python train.py --image_size=48 --horizontal_flip=true --norm="batchnorm" --depths=[2, 4, 4] --beta2=0.99 --merge_dims=false
Rows from block 3 of a small image classifier, named by matrix and row number. Rows with one number belong to one channel. Each number is 500 + 25 x the weight over its row's rms, rounded and kept within 0 to 999. All counts start at 0. Numbers have three digits each. After the name is the row's rms in percent of the matrix's.
After each channel's rows are labels from the 100 images, of 14976, where the channel reaches its highest value: "responds to" is what is common among them. Only what is clearly more common there than usual is listed. The data: telescope images of galaxies (Galaxy Zoo DECaLS).
# convs1: 3x3 conv (model.blocks.3.convs.1.weight, 128x128x3x3, each kernel summed), inputs 64-127
# convs2: expand pointwise conv (model.blocks.3.convs.2.weight, 512x128x1x1, transposed), outputs 74-147

convs1.81 101:505486539473521512504495464452483458478490520521463485530511469478483480499495495520508475500520529478495515467494513476484496506563517470552438513488509480492473489499527514455487495504501540
convs2.81 089:502506548479498517510497474515479519502502495483487492498543497513479458492456505508556509534525489460481490538523510470489491503492503486528488480518459503537489511508511491518480508519536510473471512508483506473442518494
responds to: shape: featured or disk; edge-on disk: no; bulge size: small

convs1.63 103:494489525525506513546492503563538485500522518495534511504502516481500554475514480509506517512543524499503517470504511499500503489500497473483497474519498543528511549520564544500450468516486479
convs2.63 103:497536504513507467493509479477529515524479531525503502512459469449486481491484510497473505475547529537457529491499492454552477512494461509539435486552519504505480452492467508459470482519495461482530492489511509502463470458
responds to: bulge size: moderate

convs1.49 103:496531482543476505525501455517553461463539470516514508514488512520516472519511499538441502516505514517520521488517523517522468523515528494485513493512454475504539507495469513478474527505519489
convs2.49 101:493493475468510524485498475479497508517510476487428487510487512532455475501511483527486525497531498488497438485489510478495478483554475499504472502483488450476459488492512459484481529499460493456483478465544484439510518501
responds to: bulge size: moderate

convs1.46 106:502516529508471498497511497508496544520484461523479482487491430496469513487512488498559453492537524481515484476481476508463462474554516528517509460466514482500504473512482516524505513469486508
convs2.46 095:478449470498510486481516513473506439460545485498473496491514506541528499499498482514541489495502483448484501479499491521448480499507553521516493474530486539526494558530467500491569463493497512501539506484559504506505491498
responds to: shape: featured or disk; edge-on disk: no; spiral arms: yes

convs1.11 108:525512513509532523511491481511509485499450499501523504490502500465500494475475540520476500479488489512480477511558505541508480525544526523501515475494519489490515492545477478507498505467520500
convs2.11 106:499534496459523479485514490523479561453497485501466537496477510489499467487484488506527465516570527504474509460494481484487497473482515516500512513533504499494499493534494513477526499462492495476496473480471526445484537477
responds to: edge-on disk: no; spiral arms: yes; bulge size: moderate

convs1.12 109:508503504493540482483484501474474490495495500493464531493519468468533496531548519497485546502520477522512495472481511489475481493558506504504493516501556513511521485530475472495500528503474453
convs2.12 095:479541515529468484473505516511487510568498482556558456511526496496503525477436504511494506471477482534520511523506473519506522510488481514458537519520496521513501462495450491478548544513543519532535542521498510528504505524
responds to: roundness: round

convs1.92 098:471544490527488485522505430515488469539505498461490516499537464528538480565472453497487486524483479496499528545490493505504501493483488522535504560493503464477517480503500529484505462514533511
convs2.92 110:460524528510511506505454511512453479481494498524492521492522454504475508519512482532556532478522503480554522526453501529510502483536531496496492515520553490486493493507483514510477494524488464474488535493499497503516522481
responds to: bulge size: moderate

convs1.86 083:505519500504435497488478498498525506511470543534502466504512514488507509494513496472449472540537516505492475466500463427544500483507503475493485520507553518509530506505499504552482455482473483
convs2.86 100:473541494520434528493510437522525565495501522512488479546525457500468463519507491490515507493548473481546547483493503492486502453482518498470516505491496506517486505483471499475531573514462528491494517449464490483463492492
responds to: edge-on disk: no; shape: featured or disk; spiral arms: yes

convs1.35 099:508479446502512491478457482478534465507501507532518513508488500478507520520464492505487489475519516475531474518431529520477462508469525509519495484507454491498463478495482473530501556496523532
convs2.35 096:471524496502518495488503471519501521557499489525484508514567493507490462495514517539528497507491522503493509474489490502530503466526501485494497458468473521536504472467477482493453471536457518485473492490519471482452529479
responds to: shape: featured or disk; edge-on disk: no; spiral arms: yes

convs1.127 095:515490492489499493521551464492500483498493483489512476499447507505496535500486546510492547481488494467466489504487513477486472496471492512501519541491509554489494451495510523484497535518498466
convs2.127 102:511467541505508489500501526470518498444479493516521510530508522437496510503479492476508509490509533471503465492495511548497487508501536534456516527498521474481488494474479481458491491487558499480491470519521503449514466463
responds to: shape: featured or disk; edge-on disk: no; spiral arms: yes

convs1.42 092:470515464469513539518484551519515485495490497497485519471489494484487484441533533514536554490477513531498450478444511465493503521494453492472556483468540542474502485472473477484503508474509504
convs2.42 089:507497466516506475514520485468488479515491501520502513483515527521507462490511494500513473540496545458480516512526482463531518465516490499517526520520514525524464502506505495516511492541473459482458475536474453502516527477
responds to: shape: featured or disk; spiral winding: tight; bulge size: small

convs1.29 086:513498477479509508513495474496498556516486520534469527521536474501517517528496505506508500500495498440488530489497498497499457483484499501454493481467494514520470501507506525506468462520496466
convs2.29 095:506483492480519476447492518511489536522491488505544474600478505473482464531468479478490479458483534464478492464567493506466495551509461514446483470490459504497483513490544484501510520535509485514514513485473523466494539471
responds to: edge-on disk: no; spiral arms: yes; bulge size: small