From a checkpoint of a small image classifier.
Model: 6.68M parameters, 48-pixel images, norm batchnorm, widths [256, 512, 1024].
Data: trained on telescope images of galaxies (Galaxy Zoo DECaLS), 44167 training examples.
Rows from block 2 of a small image classifier, named by matrix and row number. Rows with one number belong to one channel. Each number is 500 + 50 x the weight over its row's rms, rounded and kept within 0 to 999. All counts start at 0. Numbers have three digits each. After the name is the row's rms in percent of the matrix's.
After each channel's rows are labels from the 100 images, of 14976, where the channel reaches its highest value: "strongest on" is what is common among them. Only what is clearly more common there than usual is listed. The data: telescope images of galaxies (Galaxy Zoo DECaLS). In brackets: how many of the 100.
# convs1: 3x3 conv, stride 2 (model.blocks.2.convs.1.weight, 128x128x3x3, each kernel summed), inputs 0-127
# convs2: expand pointwise conv (model.blocks.2.convs.2.weight, 512x128x1x1, transposed), outputs 0-102

convs1.16 105:606547485431514420575472566507524488545509464449475494514468522523445495563560430597380484624483440526413574485468459477504601559486497533491501517465505478458543569511552483493536408516372429513520422501516444475577551542549486573480519526571505523520456476537500485499538487517483500385420574448513519374542457469508551487488441498592432542566532554474480542433447472481572496510477
convs2.16 096:471522508516427551535488494460537463463494469538501474481468494487515482595550547495499483469569657532549553485483509397597452488608558441502557496515474451439443478505443544525531479510575492510410506468539497505478456440512430553455546525351400506504478554550493577560509419514413453474491476539551517496578
strongest on: shape: featured or disk (67); edge-on disk: no (58); spiral arms: yes (54)

convs1.114 093:492436631462579468538495494594498570521574515416506472512487498425479454406524537488461509517462472547502466450406506481479445421511537462579400456516539458477467477407506529447518393459461530518444447469470527479541401581513584430497457518517504568505443508479450506439536526494448517538446432531464582440406516616467444527378450558494449435523506468516465454410490481471517553525513
convs2.114 101:553500496490582447503432486432494446502536459586528491417449529502596545442506552440512456514532537428416457535433562494409527571509532388423478505629504529516596475471565545576529523419476573558497502507475475536502539466524465536454546503526447489557531498564433440515479611501464556540631459570512488494460
strongest on: edge-on disk: no (54); bulge size: moderate (34)

convs1.62 098:545538509426486528516435502411483551467560551503460497540467430470505613443503476533604538505530460526481499499557431593448414401411438449541556505470598476449503525459563520624543519475417460530546572618490523482419482528472504599491512562470522497538491551422512508499566441560486505473502541521440599525483473564482510418518485532535515471445448530422550570518491401557505550495556
convs2.62 104:524575471514552543470499486558485616504519537461483508404518547465453520570473508671527459493437529498487481455466514546475451472521574469582545487518419430445578464556553557497472496508498463496578463381591456571511564536485431465557421478463456482484559458558637585533542517534481527623536536502475502479447
strongest on: roundness: round (41)

convs1.107 098:433587625444540624508500574505513527459547473518562506587508553510514430425429511502517547461537492486469460533499505498447555498494451458524551506554493478531452484494549475498554463479549615531464546571431491468545559546457433459489537480497484532501593441487495495603429507456565507411515501570455502433581480518502463488408538497389397442469504418514522470483562603502410568419468
convs2.107 102:546514446492528521522493394550477583519505515438585416410406531440575498475541414510483559483550480468514494423552477496518469535418465508532569544637429490505569573569476598511547509520546548502557519450476503501494452486507410546503533485610473518479503430566525435502586502528506594525486480487479564418493
strongest on: bar: no (32); bulge size: moderate (27)

convs1.113 102:489532576530443375452490522442509630520429458553558472458451427441449468557520402428450452510493506481486464492497517461477394472406464604468497518593569605497378509510444475421432484600533452536500561493514464456467527490581595415500515504520476471547504493508572483435542429579456504513525490531466507541555509542548506454481527520438545529456502547500566501570456448474530444544477
convs2.113 092:480474542547422543458554592596464482529506460473451473463490449453504531478566535477480480602531544487590551456518541502492445458529522518395445533543467385538461561491584519552555433638424492454495561537507498587498468495574518523527401606503527587438523550555463527569489476465491531501589450474528443557550
strongest on: bulge size: small (27)

convs1.1 097:500472490542536461456445383465530558519564554535509510514413508543464533477485550566461539473622496592484472572506506519408479420478501523530451413536610525415467547541563441504478533547499464562561606376472452485482428458458483549441445523563502464475451581579532510496374481486463523548543525509446480527535501509474457453538508465503448520480471492571575455633466568487516454563530
convs2.1 108:568555473569548523487574491538517494495502541602503466456472519481440484452576468432436463577482460584553439460579487511536484426518504467466480517475446469569522558542481497589452539502496474485465511435450501507484567466498532456507523466553560543406486434442514446485575479580555454454514545517496468546471
strongest on: roundness: round (45)

convs1.35 112:477423478498555514455459509505470523448535471490534494500530532403534476536521419422502536592507497507521427515484508530490474526476535553498470440450550479471556475464474445469538529505548428486399495607424580492554481480597483509611616545517463486466489423516528474662511479464477408517567511539463504483525522442592485480493544478431431473709498516469554561482507479575490495481538
convs2.35 110:491433512483517484476475535476507587494536504477433446429439462560484530567451500422510485507520440504482439457499461526459533383380510493415495514382508474456569533505467484511465522564544470548484473415472436527428511588436486509430480484522496508481560481519467512417448504481542428474430505502494512429514
strongest on: roundness: round (42)

convs1.72 101:528510433484446511561478451506537482529541467566507477515441479472566517381586465485529592489585548449483510505541467504429463553527479453496476484499682524450568504448511538492508490473512482357530574471458506471450580484475488449451490587617560580484618441456565488502543473511591497499501460442431497478460473487507551531449456544451507510603540475478440497464455404461478512410492
convs2.72 099:482473427536401474453471520556506481530540594492476447527526496522481538555547486503435501485587538527504503506588398462498492498571467401502450395465537550455512515475502491609435587609484393474551482489636469447476483530569488522512452540500508516482553586510483500581455438495528590568380560530509515436470
strongest on: roundness: round (42)

convs1.102 093:541544512477518550586449603469433586582492488564578507489523477595470533610580551496549501503529478445481462585488527409505481537465481541558555561449468493550522542506503558541541511405502516557518370500538545476533399453608523546502514504473518482553550476527516442466479527470499409508457423503460586573464429546507490464486504515638570454453538545477577563562527430478481534538533
convs2.102 106:540563578516523496550491514466562489453457495474589456463441453491557549454525399509470459508580487488526494606479448528465490477494500596485534432584615436462540475505486481525523474460475514544529569463494546460523464508487537535493498497522491512469513500479513489511540503511480486464547524499461486521573
strongest on: bulge size: moderate (30)

convs1.80 098:568454498451515543521452512456538473496454487512528467476505558435676486512440482470458387396516601453426476470431405496539497572540477467509412428428531481550544420457531523435504436470417429526475460546448393497473496467550546476473432388564467439461450473538459470510448525394554465584514475487443476540528508481539471514539545457524495472557477418546542496471481452509481535465437
convs2.80 106:483460570494581539534460482501469492518504541499448406530434451505538457543557521538504469576533474523556525487385499505431504434521517520542429501477518489465533501466477455500538492486515473473542513499499582451414482505503466547530499502442508461582464530550469537594459518547550407506537464450421606553491
strongest on: edge-on disk: no (68); bulge size: moderate (38); spiral winding: tight (37)

convs1.50 097:557539598532440509461547517476529526445465469489479460543527436583580575514498534579503459534468470427507507473434427571474485472587541479468606533429502553613507503581483579564610510511499575484587610369495529427441578462459500507531573531462544534536570445529448510430444556504530536396544527459523494487472495529450508515518499550514464505478498521511549481425606544451525531481457
convs2.50 102:541521491468495528493543477536520457543478562462576446416506511472552421461551446490483521471481511477520552583450438672531421488478549392513546527543430429469524461555536570482510505538577509497530486483368549528457532451485535509530550518504485493544495555507406555519559393421491556569509491465452530586537
strongest on: bar: no (31); bulge size: moderate (29)

convs1.127 096:564448438481493447510479523497608462500411430491514478499518514485549507455420507488488524384474479568551511489516570460448431464470489465547422443484518589395482501459515494562377514531498489552505477542450582462519452409540551508579541480492485522499557509473557449531563505495542558555521498586492515580444664453468486476455532594400489429623470514451516489496525514481535546462409
convs2.127 101:510446551440493518473505520547439510534581498447427504573507449528495473456523467454516496534528459528576518516508590559496525479519498427497393476496476498526501460507465409478474532537606361486509505559542479515520424516483555554483495499436448401472564496351492576455435501527392420534479502423492450533518
strongest on: roundness: round (43)

convs1.27 104:486561423451587520487492516479507404539504484539518539480489555577410408518483485538464601522542460468572497482396519426578658557439560581522494526521449379501518512565564559511477441405525516515435473494468545487515516425470453484583518519536518527536441469564461572508412504523569425507490434440501458498431500490439467510563502505474412513438509414526461562481482583519484496509553
convs2.27 089:517512448590511497433576442549471546609499505506524520561454494510469468416482449444544550530497501441490547429546476567573503499538554450562535594600538451522429528482455487514453530512545440515536542557454506459451527584463598523449481425544565507509453532577478469453589458506484502589554475471514565522545
strongest on: edge-on disk: no (55); spiral arms: yes (49); bulge size: small (27)

convs1.3 117:397479496492502548490471467403526473508419523413612493511495502449401463479464534482486565435488470360422579504482533493419477450465503515541530448524486629507465494533480591501455458394509500551508489512492465520494534668517525561453491490494570528464478505468480515527596500539479465478452462519625507473553449457500445454494472541504535477417466469465450405483516390582529504559485
convs2.3 101:518483486498468560557601479473578535474534446538516465464470533501499514495462476502505531530384476451532450632488409543455560467475561461485494451424490379565540466527505543511481489454522443519478509485490474466525543419522463481498491539537523484579442516522556472478410484554465528495615530683528436517468
strongest on: shape: featured or disk (62); edge-on disk: no (54); spiral arms: yes (45)

convs1.112 107:450447501535480497480446517512555557447522530539584511489449451493584559410441403428444538523484486547493474565464448524528500487573516516570537532537487480689446463465479460557496524577523470456450500450468479502498421462572452459514482555537482506514464551516529458528616622516523473521541532573530520504541501514538528462465530511557541547526523500349461531526445507604476414465631
convs2.112 105:477545463476611371499545489467551491455492492481519486457494454526486500473499582520520469461493543501391524508559527507509506504500496458487449554426634529522539498384495449501575401485473525490439580499476556515459510628491469500483438462502470627510498461473461415502485446549463546478487433456482542443546
strongest on: bulge size: moderate (26)

convs1.37 119:470525520589492628563558551569424521510471452538573530470553522555438549586542475491536461528500527414511532588578545482577462419598525572450527483463484484484566531476503536474528597591520511514516515584579485506535473463530481549549415504440503475420516479518504458466456518504509552421532501581511475504579463509489497558393570474519532524493508550532549555414526354566549443473451
convs2.37 096:481459511479513491414465527495559487533460484446502505507459523554461562497526480485549491562576448689455548543432565546479531536418467582459494563613496555439508531433477494539455498432438503537533453499542481492518494584618544515516521512451530461554505531401508514550596534440538579390455568466440414441496
strongest on: bulge size: moderate (31)

convs1.122 100:482536472519421460565548528532519492480537549518526468493501496506504463527446525571480559549594467450495576555494507472526491485527430485480556510517525485477580515470502489427586499425534496534530487376533443473512491452642424615516469489491549529505507520520451497516476487466360506508327501496531501525529459467440479583447549571634496491532454527420553465514460605418549420464557
convs2.122 094:517566488515522482563592495451496567547516433537494516551479567673576538519488502511479543488458515533538524477519546466504501432524512541478490559449519494485500637484438544500387519606559477488586525568509465503474492438481394523584471467508535523470486446522446482514402490595541505489449576545607482552555
strongest on: bulge size: moderate (26)

convs1.109 114:515457577530508446540470535503484420497581514373514491540457437482518461561486473441462532493485539455414466506429484510502487462502509497452445451578462576419448522455568458436456504426467484484524450521476552428457496471475695598532549461575565523511489427495497483459537499437457572445474477475519437476571489480565403487493428613503511481505566483476578411530513520493446423504418
convs2.109 104:555525459545492529468483497427546429407515520478506493494466558413542442573481546506577487505502363461546449587537571482398504408396485505451436500491523560551499451484557502433509522504457485549424475580495525578549458495505432496441474511513491545548490377495489490453500412542467521491622513559546468462460
strongest on: shape: featured or disk (64); edge-on disk: no (57); bulge size: small (32)

convs1.7 102:567476493431516551477491524431431372443436533632526526495511483514549568518459481567475512520560511422562539426521364523589497568483486442537518464527478545463531557463533523441418524466548478494483465586407502552446445550485435438527462564519412477516412437433573442495483504540545542567515493501464427470494444548452482427508514515484384564583464487496539450523462476523446461518435
convs2.7 100:487474482529445497504625492546477462508494417621436485572484485521558579449520570478494462469442550495444446542499448467536514497369576468563421411452546438471506544470465488552450570484495487608476453418422541510480480454424528490520450569472613458537457486508426490421491420578565558511512501493552642473434
strongest on: edge-on disk: no (64); spiral arms: yes (52); bulge size: moderate (34)

convs1.15 093:504482543458478555496530591460462588584504447503444499454454579563458499574513465548536505400441536586477486599549444505468467520543489596438470490506536475481483585516395514432487574564495537538496527513551488515411473540435458525544450568487460453541548527540511487537486626458523566484482482575492508518407530493401502536436521473531493432501472575461623522398465421540536527432566
convs2.15 090:462343504494471508522472507449469476496424513522493539460491551572602510489636490512472417555418505499536506478423429557571460468444495397597552511473540485447536513385452535500479557451526484503485461489472489503515517507568504373537428530507518407505515471385408459536534533473522491559443523414417496453460
strongest on: spiral arms: yes (39)

convs1.34 105:479469553513589545511530508557502502475512555493546505490450510481515496479501468509466427530522548434471629558402485477499418459554434484477570466451495572537487456500490545491552424382534547556618498499499523495418444540614513467449362522616490434583496544456441516542480566523523518462406468537545547500469491516502409448463391552444495463402438521464534458463541502476467536454463
convs2.34 101:510547521508405441506435524589461508536516425525499487512456491517551507454582511490482498482471476472533441558474482612526446562498512537494518542519450456526488532567471527470520605449514448433534386473494514524475498518480479521468461500457537621577464520433431470462524519457413516491479489557446450439509
strongest on: bulge size: moderate (27)