Rows from block 7 of a small image classifier, named by matrix and row number. Rows with one number belong to one channel. Each number is 128 + 24 x the weight over its row's rms, rounded and kept within 0 to 255. All counts start at 0. Numbers have three digits each.
Before each channel's rows are labels from the 100 images, of 14976, where the channel reaches its highest value: "top examples" is what is common among them. Only what is clearly more common there than usual is listed. The data: telescope images of galaxies (Galaxy Zoo DECaLS).
# convs1: 3x3 conv (model.blocks.7.convs.1.weight, 256x256x3x3, each kernel summed), inputs 185-221
# convs2: expand pointwise conv (model.blocks.7.convs.2.weight, 1024x256x1x1, transposed), outputs 180-215

top examples: shape: featured or disk; edge-on disk: no; spiral arms: yes
convs1.123:142120122125123125095160084115077133093099114136135176124096103152185110109135140149144121120092145132123128153
convs2.123:149139075168132144129101107142108157142085138060149117086124170111134120104163125124146111113108142164164127

top examples: bulge size: none
convs1.61:092079146114102085127132086131146101143088132122094087155080132113143115089108138141145120106143127138109115154
convs2.61:126094108142142086157132120137131124157092156140126111069136125159165122159069094134136126106150150147102139

top examples: roundness: round
convs1.64:148150159139100135080108118120149098069155160127156151124121132142103123130142150159135144115111121078110139105
convs2.64:107152126198129181108102179149104065113147141119116141113100155110059111165151178119161151110115120106113128

top examples: roundness: round
convs1.134:095141110143115129149151149110129112110121111116139144124125139088111161171080129118129112090113097117183161129
convs2.134:128125114140142102126115134117083174137145076108129063151110133130146120131163162090128090106142188131115119

top examples: edge-on disk: no; spiral arms: yes; bulge size: moderate
convs1.197:177157127119095113113148113151091134132104117089104132146161098125147096109122111110162090110123140143125157110
convs2.197:132110086223128143155122126102122138061135166165146155111136081125133144099110118162117132130125138140166100

top examples: roundness: round
convs1.12:123111153093158170131172142133097123105141091138106103140171122144132151140142120122116148177114101179138069112
convs2.12:087083123115129144133133129139124101139161115144129083198132146099153133140146110132147143116123100115101159

top examples: roundness: round
convs1.132:130122124076125112124125168103125086149112114120115119140096124129134118122099093163120095124132116108158124114
convs2.132:118107132164099097121126082143132125141140112155184133155140156089102136097116120107127109158085143106110106

top examples: shape: featured or disk; edge-on disk: no; spiral arms: yes
convs1.53:168136076098101119150125125152091093125138120147111134122111141134151115104127146177117106082136152106093125064
convs2.53:150111120111137142106111139141152147110108152159125100085125128138084141143125150098154112125109147119099134

top examples: shape: featured or disk; edge-on disk: no; spiral arms: yes
convs1.86:096149152200087138113085123159121134082166134120101099161107112145171109129166140096114099110112143103139111124
convs2.86:157150111255136140145131153136135112167120143115126146096157167122111100145150130099133177178114183145178140

top examples: edge-on disk: no; spiral arms: yes; bulge size: moderate
convs1.94:108124095107118105119163107110074099071134116136094167060144090095108111137114106139118124095136126157111115150
convs2.94:136110099120143086092164168080156125119137145175146126165119101139147109112135120111158108159096125127118150

top examples: shape: featured or disk; edge-on disk: no; spiral arms: yes
convs1.108:187165119132102143103121133153136124123143094133107146157095108106126091117152136159142101078103106141123102101
convs2.108:133110139115145077153095127142116148153163151139110126137112116134122125134159126107130143113157122164156138

top examples: roundness: round
convs1.182:113173143111167089197167119135134164144119154140124143177106128152141070121168118122130134116124152081175118140
convs2.182:118148133110150054091128130138110149126163109159105140096123180162113129121070157138156129082126095069133131

top examples: roundness: round
convs1.184:121129109104154114145131081101126084119132159134079135133116112148106149115142113127137143133094138157157098117
convs2.184:112144133176108103125100106121134113150092111079168128198151117126094124167147126147123146110120123096113097

top examples: bar: no
convs1.59:167135148153088132121125114118129109130143104130124092145108118097143113113133094126131103122151112109116132166
convs2.59:134116158097118125141156119109106158119160143112142130116107135112139121142144080127131150120147142116113146

top examples: edge-on disk: no; bar: no
convs1.145:105147107124111135146146096127126138076130121108087119133094128082118150134095047129118123131139155115120130133
convs2.145:127152134132147144153087161131104107125131153128144154137106107127127104131124138135139139139152088109074092

top examples: edge-on disk: no; spiral arms: yes; bulge size: moderate
convs1.149:116115179153102084087153065178136111160142089119145146117159138076115100098117107103146088121116137158152108129
convs2.149:119152148135109128122128148109154134166131140140150141147160154135130129120111134129124152114112174131124142

top examples: edge-on disk: no; spiral arms: yes; bulge size: moderate
convs1.213:119123123109148139100131094144094114146162096136111144137099082126124109144137102099094105137129145152156134122
convs2.213:130099156144120146136137145154217131090094134139172104094139116115164127116139129124156131127165135155121116

top examples: roundness: round
convs1.211:120139129108095127093145130139096078138121125177142168113132121104146124108136089156116123130122127139154119137
convs2.211:125145118178127105149102118086157144120108134155142123121123128143136136147150142109105113135093160079138077

top examples: bulge size: none
convs1.219:120134141112099099141143120124106153075128115141053097098127117159147140084121140114117111142132142141114094143
convs2.219:140133087145150109141126119109122140151127143153068143122099154141103137100143113126087134136162119174115154